config = dict(
    dataset='telescope images of galaxies (Galaxy Zoo DECaLS)',
    image_size=48,
    num_classes=3,
    cond_dropout=0.1,
    logit_normal_time=False,
    norm='layernorm',
    fused_qkv=False,
    inner_norm=False,
    positions='rope',
    lr=0.00082,
    beta1=0.95,
    beta2=0.999,
    eps=1e-08,
    steps=15400,
)
Rows from block 4 of a small class-conditioned image flow-matching model, named by matrix and row number. Rows with one number belong to one neuron. Each number is 500 + 25 x the weight over its row's rms, rounded and kept within 0 to 999. All counts start at 0. Numbers have three digits each. After the name is the row's rms in percent of the matrix's.
After each neuron's rows are labels from the 100 images, of 14976 (inputs lightly noised), where the neuron reaches its highest value: "top examples" is what is common among them; "colour at peak" is the nearest of a few named colours to the mean colour under the peak. Only what is clearly more common there than usual is listed. The data: telescope images of galaxies (Galaxy Zoo DECaLS). In brackets: how many of the 100.
# fc1: MLP up (model.blocks.4.mlp.fc1.weight, 1024x256), inputs 172-255
# fc2: MLP down (model.blocks.4.mlp.fc2.weight, 256x1024, transposed), outputs 172-255

fc1.13 108:478499499428552523460483497479502509495537525533540516510482597497534491521593526471436512457489524536504492508492512483590476497529486534455508503515527513529499506506503495486471545523502505506508507515471461501540524517484503416521497496444516526440
fc2.13 121:514499500536524521507517466487524539491471529476486529491541510523479508522490445488506489581506535506522517522512432516533495512502435501513470503489423516498475508513486511492492501498504496477485486491529542538473485500508519530493536460455472491476
top examples: shape: featured or disk (94); edge-on disk: no (87); spiral arms: yes (77)
colour at peak: brown (66); grey (33)

fc1.698 173:502524511501549492530476543462537549537500492476488527488523482499518579501502491494457490451508506508542483493459531459500519545515480498524471518539499516477523509534469493523465487471529506469489514527500486479461439443478513494519499465491511474525
fc2.698 142:504493482492466489453499517531534518522495448514516503507478465510530542502489481455479463502526468511500514500547562498511491458478476497530539499490509505522518505443460491487468451477515489492444488564512490472504475451507491529518503527507475503482
top examples: edge-on disk: no (50); spiral arms: yes (40)
colour at peak: brown (56); grey (25)

fc1.224 086:527492495492486509483520517489474516491504510496493466513519510490490545473480498529514510466472501439443524477493497510558492495475482489515529468481512480524515518493491488458496518522485494533529530523498494486485493539452508509499426483517518484465
fc2.224 081:447455518518501488469497509486499504481509470482490529496494478492505470485477508508500553507499515467511540499480533526540514478496462547477492456470493519523477528471514533521532494511521516440481522481536481483470492507516490492513479474484501512520
top examples: shape: featured or disk (67); edge-on disk: no (57); spiral arms: yes (43)
colour at peak: brown (31)

fc1.336 140:493492532523513445457495445498503522527517508516498505507521539474491517498482560480524505492501544501536465510547518534536483533545490503477460492498449528469517469478540489512506512469540512470505528460533495526396506474511496496474496514540456470494
fc2.336 124:509459511519479478517509524460493493489520477492502502507475604519500513526507457552481504484490508502514492483469518488501528487554579536480484504506490504508524432507533476483512504495516489466495499484495517488528523506494478586522438512516485500497
top examples: spiral arms: yes (42); bulge size: small (25)
colour at peak: brown (55)

fc1.445 055:502544493488467472473451473523515478521479512539483500496494499505479539500479537551499495486502526511553477454519530486492523501522514488511487519558539534522492546494540465519505471494495507484522504530500469516525507496475505487533478490480492523485
fc2.445 054:466534494506485477513525522512496497494508487516525490515492455512510482541511517494481510493532490484515485494491523478462508492517515519552525508499480498523466490522534476491476487510513490472502492520490508543519501492497479537487492460535497508522
top examples: spiral arms: yes (39)
colour at peak: brown (54); grey (44)

fc1.175 202:491494509477499493507527502470506512525507467496519513482483465479528506479494486495466501488513530493492459484525519460504508541508444487484521503549522521471568513503479524522480533499534531489510523555492484484497469480491517498506522496486464467538
fc2.175 217:491484471509503483489501408451494478519464461457509499504486495481477489497508467476479516470503504508484516501492529536482500488467522519486477522476521500473520531522504508521466526495516477509494496553479480527494477449485476503506504484490503500495
top examples: shape: featured or disk (65); edge-on disk: no (61); spiral arms: yes (47)
colour at peak: brown (35)

fc1.661 164:497509506475546464517496493481513512539492487496489543478486456509510529479477468567482510454518513526476480505480511446527505522509455468482494519489526498498517520520470471512458541502520505483519502574486502520498463463489516495516510498488479486535
fc2.661 149:513505492492483542465506488434508479500467494510496510513525454478502525521512468420518491435501523483477493529502506544492470535480496495515508497531494483456508510549499491507430529498519486523502511557501476488451502484484504496502503482497490496465
top examples: shape: featured or disk (69); edge-on disk: no (62); spiral arms: yes (49)
colour at peak: brown (63)

fc1.221 130:485492531466532520479506471522528520528521477490479490508492507479502482500490521480474551459498530495477452472515445527499461541535500497479458496528487481447507494517516482522508459517502497474554498520522490459433492536478507476508507494542498523480
fc2.221 119:458503524487525485544500528517473545489499514465530474498507504503513463494493492487488515530486519494492507494490473490513531457482472498483472565472467548507506517472530468517499499493455475441481510500503504498518462547461488519498470520447534476513
top examples: spiral arms: yes (39)
colour at peak: brown (31)

fc1.729 121:492521503483482431457486471479527524518499495503515487524490543488501491522570549516469514501506510509509469517531496516550492517561491505488464510484467529499538455533533496509498554488518497499488487450519438547403499466531507460456473518531470506472
fc2.729 101:497512502523496461518515505437522494487512475504478532503506557521481508532493438531484508479512458500554527515460493484521523494527521547533483475523425521543521464454509469511496502496502504498502488475495545396518509517528505522534462529463482483490
top examples: shape: featured or disk (64); edge-on disk: no (50); bulge size: small (25)
colour at peak: brown (54)

fc1.751 096:486495504454568535503494502449551492478489518491489460494508480459483510496551426505464498460489493515501492485516501498467521521505450483500471482530523510537502500502494518488534448517549509513529503488565564453459504484478503479471492470516504492516
fc2.751 073:502495483503559557477476524563485477470488528492484517493509513548490492525515458475503473514494512535503497469502485532498463509535483501504458467476504492522440503504486538543503474489494521477544483484511543498488498538512528524446485521537535466533
top examples: shape: star or artifact (30)
colour at peak: brown (33); grey (29)

fc1.14 131:475504520451577541493514535500481528509544458493514500535503501496517509496528427460425509438485532524504499520507520516547503521526383518494469493478541526456496516519501477507440467485506514487518501506533509493488493511481543509450503498516494492453
fc2.14 151:491506504497541468509492523507518532488523523527502488499490519549519501458481483489484474497502507480488483528482458495478533470518457505508463474452442496489465472493505469489510454478491516509542502542443488451531498502492490413482500513580512484542
top examples: spiral arms: yes (39)
colour at peak: brown (47)

fc1.65 088:524484541490494476481462507512479468499524488494488474493525489499491532500479469473484536464495534485468491513519483549525488517473459461464510510453524502513512504477484487465512494546505497516522502523512486489436504527478460498499516508476503491484
fc2.65 086:506520472484509495514504493468469481552513514488505484493451519499534487471402487492513500500498554463479473496501515524508515520484464522505437460487456480517515524478473467507490456456493484519522489496498465544481472509500547490523472528511532500501
top examples: shape: featured or disk (60); edge-on disk: no (52); spiral arms: yes (43)
colour at peak: brown (49)

fc1.580 082:505512495515552520480522501506524499515491515486529507487525524502485509504477508556497449451471520495494523533511486527524477484489464509520489443520502542499456499481499490495518509535487517457571501526501533488526518499451551446564481500492517460496
fc2.580 069:508492509500501525531512455550493473472486515474493442500504482505528490495496540526498483559526499493505511500504519530513465461503488500536490455456497560511518487439544502485529496474507483462489477529494537538465513489521513500524563548501480486509
top examples: shape: featured or disk (80); edge-on disk: no (61); bulge size: small (31)
colour at peak: grey (76)

fc1.457 147:506510519557497499487513491506470529522498459502510523509468502478500520489460577520504479536483519495504486482516503505564515525548463463491470527512469527476529499492500521472497500464487491499419545476525482478443462503481458529483480492503544496488
fc2.457 158:506475503533513512485481465518482489508502515515484515499534487556491517495484570518463492495493523517491503505518524514489468516526482522482553495423562485493504531502514531492515490496479517487522491481558562565500509512457514480468512496497489493475
top examples: spiral arms: yes (43)
colour at peak: brown (38)

fc1.213 125:491487516520505472451500472487539527518464504481481450489546558504531510500528447533427515449487486514506505482503509468582511498480493479499488488505500492503485526463517491538523528500497514496517498499524490455490480528496515480510457482474484500489
fc2.213 102:499496483480438501471524491527475583475437456505500502532578493429496508454564444564575505526484518493512486506491488511522511476519485484476500526511539509445502501485522525504489463499509508509519498479514502457449489491494529482500488483499499455498
top examples: edge-on disk: no (97); shape: featured or disk (97); spiral arms: yes (66)
colour at peak: grey (58); brown (38)

fc1.719 181:492528502482511494500489527473516527537511493447508493466492503503518548472514509516460481424513527526496523491488533431509504522490451473507498499505499537471488525499449489520488523469505523496444516500529492470509477475471502508530477468500488502532
fc2.719 160:498473503537465490466488461497497491494471468565481502502466454510487529525507473503521514490474537490488478487511519503536505511457485483491536510512505484486467496474477509491436499479512497495452504554460541467474462467488469522494504531530487515470
top examples: shape: featured or disk (60); spiral arms: yes (43)
colour at peak: brown (57); grey (26)

fc1.553 118:509492519511464508468507446487543512523419499495461494493491478484487522472476477477450523494504473511515470481488503492508474514469500516509474484544484509547513518506515536500529454504515503498516522423495478544489481522500499464512518475536493488490
fc2.553 117:489499488498548439491561528455503471527477468487448510503511510469495486501451519469607478475502498511469508454505528482476495548549547528491495495503510509536494531497502435487502449492494503490489524551508503423460519496478505507508493506493519452502
top examples: shape: featured or disk (63); edge-on disk: no (60); spiral arms: yes (43)
colour at peak: brown (75)

fc1.62 100:482503502464576523474486482535532519495551484537526498532492563507503507520516548560483501491517518518491494522517528489581528523483488503502507475496516487523475490505503524517524538493516506504512509531510505489446488502489503420504505508433513514519
fc2.62 097:510513492540590517509526485504514504492505532480484538494557464514486483528469466503522503551483484514498518527524535505502483521482494533538487525511427490518481495505508515482500497494506485496514526500526550486438473507488493528498565473490475492479
top examples: shape: featured or disk (79); edge-on disk: yes (31); bulge size: small (27)
colour at peak: grey (72)

fc1.160 075:516499494498509492531495504511488524498487507501487520504534523503501475505496528552540505523485519526524537514545483543519527520462493470494486556503458504530467497478516531488441480492489531467551483507544482483526493487457505555485470507537491474520
fc2.160 082:505536511471488522495516492514533508462506493505532487472522447506487479543518472510475518473477521530512492512531501508522533491503519514510477523492534500536512492471502495490556493477504498513514470504530461480517521505519474468496512538476484444472
top examples: shape: featured or disk (64); edge-on disk: no (51); spiral arms: yes (44)
colour at peak: brown (46); grey (29)

fc1.671 077:519555521523562476468475506526499510522528510487511481484494530488488485499494547518476543475500541460478500504478501507538533508443480516492521493487467509502515540500512496527515478467501529494489489502494445527463521456493537463452501507417470491463
fc2.671 071:534460521513555483505489522559506549480512529513535514517542459480501494504447458495522490566519491459492517499479432508518507483460481493554477484498499480492507517506494522526553512537519520476470481476533499525443460556517489501496489492546528493487
top examples: shape: featured or disk (71); edge-on disk: no (62); spiral arms: yes (49)
colour at peak: brown (44); grey (35)

fc1.300 128:494507492480562485480484492530507517504518478499526508527473502472521473563541531486558499472508504495490450488475483496517495562562465508503489520529539515485503462534488522505506514512487501528476487450447545462519488506496504522513502496574492492467
fc2.300 109:508511495481527538492449523518495536483543517491485495491489488464521508514503610525500502538511487526506506490508487513480479465571446529509512520471483468513467464482501495524496490513492511493502497470444516529495461509507487457537524478482468479514
top examples: shape: featured or disk (72); edge-on disk: no (60); spiral arms: yes (46)
colour at peak: brown (69)

fc1.273 087:498489534519529432501492502523517468466498480515512524501526525541490519491488526491499572507485496470463470502504499513504493517496471506498527510475510503519519465519541445480487526525515522486536481572497505496483529491491518471514550506520495514498
fc2.273 076:498501496516507511499523523480492500545468532493518483506479481464498493528480524562504509447516485481458466452510492490433471510477509512486509494539483511537499533534493483465476527493536506555489508453536527479519529534518476596524511513463495500467
top examples: shape: featured or disk (64); edge-on disk: no (54); bar: no (34)
colour at peak: brown (30)

fc1.188 096:527509490435471528489516480480466540522499488522485535511496508483513461494534498499484542485511493520497484488499468498515581500529524542512416519534496494495516518507470527498495508487507509482485487401461502503544484473493563472492476489516499509519
fc2.188 091:508479494527557480476485491497512493518496501521477469513487520527478519506528498518537477518507535537485470501501480474477529531518540523544546487488449474520496471458497415524495505514537515477563491515519488511538525481507501618478517470441453489510
top examples: shape: featured or disk (60); edge-on disk: no (58); spiral arms: yes (55)
colour at peak: brown (72)

fc1.441 185:513501509502520501525506495440507504509509503485493525484501484472522506507486456506520512456487500486489503486500525483502455528514447473481524513475521527485536534524474426515485485539519518492541486551472537482523500553491490494506504450525482464438
fc2.441 190:496493497513516527492476491427498492505496495491511496502537509520508476481471465421547477479504510509475487510514501512482514487550523465480539489503539496487525548493506496523494518538521469498557497508570508506457512529516512522455518511419484498409
top examples: edge-on disk: no (50); bulge size: small (27)
colour at peak: brown (38)

fc1.255 078:511483526537527469505467490555493478489504459515514523481474486493533514490521461515546554473468496474474499503436536536543498491483499488519482513518496517499504490478505522512494525497486505485444490565519497516512483526520489445443454519453478471497
fc2.255 075:506524512527522498473519507529442511508515540507460484479494541490449501435519519539478483503544494485467479497477518530553491524543552473486517471527510531483492532505454477507538508514520493511505502488523495520501518479417507509489517512549486502526
top examples: spiral arms: yes (40)
colour at peak: brown (61)

fc1.666 093:514504495505519453475522503530489515514476490490493534525489502494514498523475501492480546495498500458488516496520480496498450512534455484487449538506538525533508505468524503506501499527513488507537497505518527474522482521459565510472480513535460510569
fc2.666 076:511484506516505540496489517484476536500508507495479478488547469503508499499566494520484474532480467519448515531498472510451522505541536473504522508508421497518521493532521524476526504512499502488551517490493472549545499497528464471493539508441523509491
top examples: edge-on disk: no (50); spiral arms: yes (41)
colour at peak: brown (65); grey (34)

fc1.649 080:493506513519523499473468467508487511488515484482496502503535588507511538480513502498532506531504522516506482516536486502620504513481505531470494496458458507513479469518482464483501503494506512516519471462513476532482495545500452520445516486533477503504
fc2.649 081:488480515473473482496514462504514469519528461499476501514494431476500481525501523497485494448496514530466518488515475484552485502550512546523519509501541505501496576537505500494488494505480445483528510491489475474462518480457512502526450510475531473521
top examples: shape: featured or disk (66); edge-on disk: no (57); spiral arms: yes (47)
colour at peak: brown (64); grey (33)

fc1.274 086:484504479464500496490510543462482544505524487472485526530531501512533528517523531521478537487505498555485493488506514482506509491469463505527450448485493501522494561522525528509492520545485495500528491510511435461487483462483469505514510497524510494533
fc2.274 083:495517516459482531530486507476511521505443452489517497487506491533516497525524548498489469465434535515511497470492528453509495515502485533471510460502539484525497434485460510513497521460489532478562508518485432518504496531504486481532537502515516487503
top examples: shape: featured or disk (79); edge-on disk: no (62); spiral arms: yes (49)
colour at peak: brown (40)

fc1.390 199:514488535547443490474538512480496506521514495501488496503502509498517528525479496481506514535476523488478493487475477527495459508516455532502530518500515527499535510480509452472482485489534534535513490509517492465521471550470493473525473460514480511449
fc2.390 185:477490503529511497510507473440498507520482470507488505501487537462503501493469445449540524461493494506472479515535527492478552500556555470501485506475545492429500534535515506493472531491502482481494494528536511515520507502493502526493502537453480505518
top examples: edge-on disk: no (55); spiral arms: yes (46)
colour at peak: brown (31)

fc1.96 091:492526495523470520490507534485490486504513464506513502489493525494510552468506478477492483513451506472469529513446501517521475512481503462534532486518514544501496544482456480576524491436506488499475540476507507493506485497528455473493460515481521500491
fc2.96 081:499508533486490530463511505509490484486508521498481492488493505485472481533489512479514479467505485480508542498459526499526444502498485555449467490505484518533506484470535464568499475531492472496498561511457462501510500517449507493545512501486468514481
top examples: spiral arms: yes (39); shape: star or artifact (25)
colour at peak: brown (40)

fc1.469 087:486512500478473511491470523503481487509514475508482504469506518496518502510524498532536523490493503505477497516480539488491480490490457464503465499498498577505514566518512530511468491526513483510473487447535514487474508413493480515466505518485500503492
fc2.469 069:501535509528500506499460506526494535509497547513464490501477530530549507506547492514484516526491472508491517507452501504526442474467489511481512460500505519509530458563481525489563488433486471446503509521522509460502492577503465463524517491528501514513
top examples: shape: featured or disk (71); edge-on disk: no (60); spiral winding: tight (30)
colour at peak: brown (56)

fc1.228 206:503535511490500506465490514466503528541503473453530488471484482457508542507497488499466487505502537485468476475475484496512485532496433467518519508507504519477520507493482512529477534444510551502483504514520480471513458509481499514460492478478475480506
fc2.228 256:512504501512542472515487439490496513496491492514492488505468517484484519488520460462507476478500531511476513511527507474481541481500496474522500536481512515464478499510509492517438540456481491484474500557457500530485511479491469518503517513471515485497
top examples: spiral arms: yes (45); bulge size: small (29)
colour at peak: brown (35)