A small class-conditioned image flow-matching model, trained from scratch.
Training: adamw at rate 0.00082, 15400 steps, batches of 192.
Rows from block 2, named by matrix and row number. Rows with one number belong to one attention dimension. Each number is 200 + 20 x the weight over its row's rms, rounded and kept within 0 to 999. All counts start at 0. After the name is the row's rms in percent of the matrix's.
# v: attention value (model.blocks.2.attn.v.weight, 256x256), inputs 128-255
# proj: attention output (model.blocks.2.attn.proj.weight, 256x256, transposed), outputs 128-255
v.167,094,222,228,211,200,175,175,202,216,202,231,189,214,218,197,221,177,198,199,208,201,239,198,178,207,211,212,236,169,189,213,177,195,183,202,192,170,193,239,205,219,227,209,182,221,179,219,212,169,164,202,190,207,210,192,227,184,214,214,185,207,183,176,221,198,182,194,195,208,213,196,194,219,221,189,208,199,200,213,206,203,206,181,196,184,183,207,181,169,182,219,198,215,201,210,202,209,178,220,215,234,197,192,199,201,230,187,209,197,202,202,212,215,156,197,199,228,202,201,191,203,183,194,197,184,242,191,187,220
v.168,099,207,195,215,198,188,174,199,203,201,209,150,215,204,199,210,220,210,213,180,217,171,216,199,227,271,188,180,204,207,179,225,221,198,192,213,219,203,180,197,191,205,210,179,200,225,213,225,200,194,195,199,200,212,204,225,193,179,209,199,211,231,210,199,169,173,209,196,179,200,185,200,206,181,224,184,186,210,180,168,193,193,215,183,199,133,213,182,190,189,182,191,202,211,212,174,211,203,221,218,214,204,203,190,176,212,211,211,205,205,171,210,209,187,202,191,188,190,181,184,202,221,201,233,204,196,206,182,207
v.169,093,208,231,224,178,188,211,186,195,189,171,244,201,208,204,195,196,205,180,219,212,174,200,177,228,236,184,224,245,201,186,211,214,186,180,173,217,194,224,235,157,231,187,177,202,192,213,202,223,201,215,210,189,209,218,186,195,210,179,212,207,180,195,212,201,214,191,197,218,223,223,253,177,198,184,173,190,206,213,211,206,207,200,205,167,299,191,203,234,205,192,183,211,221,193,263,194,168,192,202,205,195,218,219,205,201,192,217,208,199,177,235,195,201,219,202,177,198,194,192,166,191,205,199,200,206,179,234,191
v.170,096,189,204,224,190,220,218,193,203,184,202,199,205,213,199,187,209,178,198,198,191,207,198,206,187,202,197,161,149,211,202,229,237,208,191,191,176,185,185,228,132,206,181,204,215,217,208,213,239,228,205,206,207,201,163,191,211,196,182,188,169,212,194,226,204,202,179,175,196,202,123,215,213,145,204,211,201,200,171,178,182,174,240,222,219,181,169,190,157,210,184,213,190,198,186,187,209,201,191,180,181,197,182,201,211,217,229,188,197,201,191,168,200,197,183,211,192,199,229,206,206,200,208,208,222,209,184,186,219
v.171,105,205,200,184,218,219,187,201,189,208,202,216,207,184,180,209,197,189,174,201,212,193,187,209,170,215,189,243,224,176,221,180,166,201,191,212,184,212,185,194,196,211,168,214,202,176,188,197,175,195,228,229,173,208,228,188,215,198,217,205,205,185,179,174,206,186,202,205,216,183,252,226,195,274,195,188,233,187,203,204,211,196,188,217,185,269,231,202,229,189,191,191,196,213,202,244,210,195,182,217,207,209,196,194,204,178,183,197,205,218,191,218,186,220,186,203,160,204,197,212,208,199,191,202,197,208,215,216,201
v.172,128,187,193,201,166,190,187,218,212,219,219,172,205,195,208,175,250,216,216,220,219,175,206,211,195,225,201,131,219,195,200,176,199,217,205,192,170,181,239,199,198,197,202,185,201,201,210,209,205,163,205,122,203,197,214,195,205,207,213,200,209,174,220,213,232,177,213,193,192,196,206,183,212,193,221,192,225,207,190,195,193,205,183,162,205,163,220,197,177,179,211,195,193,195,218,166,189,216,237,232,217,183,217,195,216,197,204,196,210,198,181,228,205,163,204,206,215,192,241,211,207,186,209,192,204,208,211,209,203
v.173,119,180,187,195,187,189,199,213,216,196,207,187,192,211,202,203,227,205,202,219,218,161,225,230,185,212,203,152,152,229,213,193,194,184,207,212,205,192,201,181,154,218,219,189,207,212,192,194,244,163,201,189,213,178,265,203,211,181,242,178,188,225,204,199,224,222,209,191,194,201,193,227,228,215,221,183,163,201,185,186,177,200,222,202,198,134,161,177,136,197,204,210,196,194,186,147,194,239,215,209,212,211,226,182,168,182,213,203,184,174,214,192,205,173,188,194,180,195,208,203,208,217,205,214,205,205,196,188,191
v.174,107,210,165,204,201,194,223,204,188,204,214,146,191,201,210,173,202,198,232,176,185,192,195,198,194,177,192,202,187,186,183,175,160,217,230,189,195,229,225,188,207,197,193,205,190,206,204,190,172,188,208,153,208,185,155,210,188,198,177,192,199,205,226,209,185,173,205,217,210,183,188,189,205,219,221,180,235,225,174,185,218,188,214,173,207,171,203,212,231,180,224,198,196,179,216,154,208,205,200,204,224,170,210,208,208,195,211,200,185,181,215,225,203,176,213,200,273,194,210,183,210,184,199,210,206,189,221,197,179
v.175,115,207,204,195,188,223,210,182,198,208,162,226,212,193,207,194,177,179,171,202,203,206,179,188,179,191,184,261,206,186,211,201,187,201,189,216,200,193,187,180,210,194,186,207,193,197,181,192,189,229,219,255,199,191,205,203,216,201,219,197,193,186,175,202,236,219,198,214,197,223,219,176,207,225,183,204,188,200,221,219,200,202,203,219,208,276,247,213,232,185,180,206,201,197,208,211,198,193,182,199,191,223,201,194,216,206,197,180,198,211,219,173,200,243,202,203,172,213,199,221,203,202,180,190,208,183,183,227,197
v.176,123,178,204,198,191,193,208,203,190,207,193,176,192,201,177,188,186,191,206,208,208,232,216,182,189,223,216,199,200,213,229,187,202,182,217,201,195,209,168,186,243,193,212,207,207,216,196,192,204,228,198,218,193,202,191,188,211,186,221,197,194,221,230,179,189,180,179,195,174,185,228,211,197,202,198,165,201,215,228,183,223,219,232,203,206,260,234,188,199,190,197,189,210,201,198,175,222,218,201,210,212,194,199,209,211,221,237,178,193,189,207,181,197,214,211,183,272,203,204,208,202,212,230,207,192,221,209,144,195
v.177,146,196,181,215,197,204,218,202,199,212,220,189,197,212,211,186,220,204,229,187,210,171,204,201,221,195,199,196,267,192,194,193,184,230,221,187,216,202,255,210,156,211,209,192,198,208,219,215,175,217,215,160,203,203,217,256,195,205,239,207,209,168,193,192,179,208,193,218,206,194,184,169,183,192,206,213,222,201,196,200,204,212,177,169,186,115,212,201,236,191,224,194,176,206,216,216,187,188,215,198,223,186,209,204,199,189,168,208,215,223,215,229,205,223,202,200,173,200,222,197,204,187,175,195,194,182,222,243,179
v.178,091,178,204,217,191,203,163,186,203,179,198,209,198,208,204,207,172,172,185,188,203,236,195,208,208,159,206,196,157,225,206,217,192,178,194,218,185,179,181,193,210,206,214,229,195,191,192,194,220,144,199,260,220,185,224,206,187,179,189,191,194,213,168,207,213,235,193,197,193,186,171,189,204,220,195,231,193,185,193,206,185,193,205,231,213,159,165,197,158,208,204,218,217,195,215,163,182,215,207,188,176,209,217,198,203,200,177,174,191,197,191,196,196,190,185,205,223,189,195,218,227,186,212,196,196,219,174,186,184
v.179,093,195,169,191,221,190,209,216,186,205,193,179,204,180,187,213,153,195,195,204,193,162,197,242,189,229,193,231,177,191,205,183,190,180,204,206,176,204,194,177,184,179,197,200,196,197,165,183,170,154,194,244,218,194,239,202,210,194,213,204,212,210,200,207,193,220,198,191,205,187,201,224,209,284,195,215,192,211,212,192,185,213,222,172,197,161,231,190,161,159,203,194,196,185,188,146,195,225,214,186,213,195,244,216,204,168,179,171,200,207,200,211,208,181,202,205,258,194,188,218,219,205,217,198,186,199,210,222,203
proj.167,092,215,195,194,194,193,152,197,194,204,217,201,209,150,191,203,185,224,178,242,232,164,208,178,181,192,222,199,187,190,209,231,240,182,196,205,211,217,207,198,221,209,216,214,202,218,168,198,234,199,203,204,236,176,229,189,237,219,175,194,167,194,220,236,180,219,188,250,202,229,204,198,218,153,215,233,209,209,192,196,195,195,204,226,203,195,203,186,142,177,178,189,194,193,218,212,193,192,189,194,181,194,197,199,202,219,225,204,198,179,208,222,184,203,174,197,242,167,179,203,191,179,197,185,194,179,181,198,188
proj.168,095,199,195,131,189,195,177,210,195,176,179,187,226,187,210,215,213,252,194,206,232,212,180,175,212,172,194,214,185,200,200,200,202,181,211,216,195,198,215,203,218,190,183,194,199,218,198,224,203,255,162,227,217,184,220,198,219,193,177,204,218,210,198,195,207,244,170,211,198,190,187,174,234,140,210,197,206,194,212,209,202,209,184,181,197,220,190,230,184,196,164,198,163,187,213,236,208,233,207,214,194,199,192,214,208,183,194,224,195,210,171,203,189,243,206,212,254,196,194,227,237,206,193,186,196,232,210,210,220
proj.169,111,186,221,201,201,181,206,196,151,210,200,210,202,206,186,200,200,190,238,189,214,224,224,194,212,194,190,197,215,194,174,153,198,202,166,193,201,207,162,196,213,202,199,193,207,195,213,203,213,146,205,231,201,169,225,208,150,211,166,174,174,206,221,191,189,225,217,225,183,215,183,223,202,157,209,172,212,209,205,211,193,209,185,206,190,170,199,188,241,234,219,222,216,191,170,200,200,150,213,206,170,185,198,201,221,267,207,190,185,197,224,209,216,214,225,179,161,217,207,195,230,198,182,190,188,193,206,192,194
proj.170,093,205,199,178,209,193,198,200,220,189,193,191,203,214,202,218,192,220,192,199,223,215,203,187,214,220,218,192,178,206,214,207,185,203,198,204,218,203,183,209,197,173,183,188,175,198,212,207,200,206,187,167,222,209,200,185,164,171,205,226,167,215,178,183,209,205,199,174,221,176,187,190,194,170,187,142,195,188,181,199,213,207,206,239,205,187,190,180,164,218,215,189,132,192,215,178,187,205,229,199,198,188,202,214,201,207,181,191,194,220,163,204,169,192,224,191,203,240,213,196,251,225,173,221,200,189,212,202,270
proj.171,092,204,194,208,209,195,241,198,201,202,198,210,172,222,236,181,207,174,185,170,164,192,194,207,199,163,176,176,225,193,166,169,220,210,194,197,217,203,179,198,186,208,215,202,191,202,177,189,217,169,209,243,171,170,188,211,172,221,200,207,237,192,207,176,173,204,168,172,221,225,201,249,205,263,220,152,203,210,207,211,199,203,200,210,194,180,197,202,274,211,214,188,191,188,190,193,211,197,169,209,175,205,202,192,210,230,203,199,185,185,207,202,228,195,208,177,168,206,210,195,196,223,221,214,217,160,187,188,207
proj.172,128,196,215,172,190,191,226,192,209,206,220,206,216,177,176,205,214,209,184,193,215,160,208,204,180,227,212,200,171,195,175,194,215,223,215,198,205,194,195,194,168,213,220,226,215,206,230,185,201,220,167,236,195,209,200,198,217,206,178,197,199,200,199,193,194,246,221,222,199,217,171,178,201,197,170,258,192,206,187,209,196,198,212,222,211,193,206,213,163,220,180,200,234,199,190,221,222,227,219,209,216,193,186,215,212,190,187,185,189,186,172,201,222,239,185,196,247,152,191,204,181,211,199,201,212,210,208,174,209
proj.173,095,189,201,175,206,171,188,193,202,207,171,196,205,174,194,217,225,248,217,228,222,216,207,183,188,214,211,206,195,204,210,221,190,213,194,216,225,181,207,189,168,180,193,198,206,210,197,210,205,264,179,200,172,198,225,198,195,209,155,193,219,210,211,210,205,192,210,227,199,210,211,160,194,214,187,200,203,208,188,218,217,231,185,192,222,213,204,215,183,242,182,200,161,197,196,208,196,280,211,183,216,188,144,196,213,154,186,209,215,222,169,195,221,180,197,187,176,202,199,173,179,222,170,189,205,250,181,181,194
proj.174,126,211,190,198,187,215,265,196,221,193,221,209,204,166,204,210,209,174,183,216,201,148,211,220,199,228,201,193,165,197,205,250,169,215,175,197,201,216,227,207,208,215,210,207,199,224,202,170,169,223,216,240,239,198,181,191,183,199,245,159,213,173,186,195,201,225,155,194,201,213,162,176,192,192,192,248,194,206,206,182,211,187,216,201,200,167,184,199,210,162,159,208,206,202,210,224,227,232,205,236,201,209,220,202,210,183,207,180,231,171,176,196,194,208,173,222,287,185,187,220,167,213,190,224,224,214,204,204,165
proj.175,103,184,199,224,192,209,177,193,174,208,195,180,201,255,218,195,199,157,192,197,201,210,192,215,205,177,205,202,250,206,210,173,205,197,204,202,211,180,178,209,201,208,187,192,192,172,181,213,218,143,217,149,173,218,197,194,176,196,216,216,189,209,203,199,168,171,238,177,186,170,188,233,199,257,189,173,196,189,204,191,194,209,211,208,189,198,189,162,253,206,227,192,214,214,174,166,192,166,222,184,206,201,203,207,195,223,198,186,221,190,219,189,220,183,187,209,134,233,199,189,191,181,207,207,201,185,218,184,186
proj.176,117,214,199,218,202,203,222,205,222,212,175,189,181,232,215,202,181,194,195,195,180,180,202,207,205,158,224,207,195,206,227,204,237,170,207,192,212,189,191,201,235,210,212,231,217,210,216,193,135,225,174,189,190,192,189,186,201,194,193,171,196,230,194,207,250,258,201,189,221,203,233,196,173,218,212,189,211,201,208,207,218,193,204,204,195,178,198,204,258,187,205,218,159,191,187,224,222,220,176,188,194,213,183,191,182,186,198,191,196,172,225,183,199,263,186,217,231,203,191,193,181,182,193,204,210,169,210,247,178
proj.177,155,186,205,206,211,210,222,189,196,213,210,217,189,161,208,199,198,183,170,192,207,197,197,188,203,207,213,211,197,175,177,178,175,228,219,204,200,186,253,200,203,180,194,190,205,208,205,192,184,255,202,247,200,201,206,195,196,215,177,192,175,181,215,212,180,186,203,169,196,220,147,220,242,207,189,256,190,215,205,167,212,187,186,192,200,245,196,239,204,192,161,206,236,199,196,167,203,185,216,221,209,193,244,200,212,180,212,198,187,213,178,200,224,198,201,200,224,180,195,221,194,221,174,175,204,226,189,166,243
proj.178,080,222,193,171,176,205,176,219,212,222,186,179,215,232,171,194,218,236,212,234,218,183,206,181,199,196,206,201,199,218,204,197,185,198,186,217,167,205,229,214,172,201,193,179,212,228,183,221,250,200,212,151,208,221,183,214,191,166,198,218,178,203,187,205,200,154,212,196,214,185,206,157,197,225,217,239,192,190,223,198,183,202,181,181,214,187,189,164,171,202,198,183,177,195,199,216,189,203,196,208,200,205,162,189,210,204,175,207,209,204,197,227,203,134,233,171,184,218,197,222,204,208,181,179,185,216,212,198,177
proj.179,097,191,190,200,196,216,251,186,202,176,212,195,214,195,202,203,202,185,205,205,194,188,211,210,183,143,150,202,205,196,188,204,159,229,198,201,208,186,218,210,167,203,186,187,214,206,181,189,232,218,203,221,178,189,197,197,218,205,202,238,230,191,194,167,174,190,157,180,202,198,172,180,189,230,220,177,200,190,187,202,219,217,187,186,218,193,203,201,207,201,176,211,193,217,195,260,210,255,175,225,210,191,168,193,210,191,198,192,191,186,198,193,187,163,186,179,250,210,202,204,174,244,190,207,222,217,223,176,172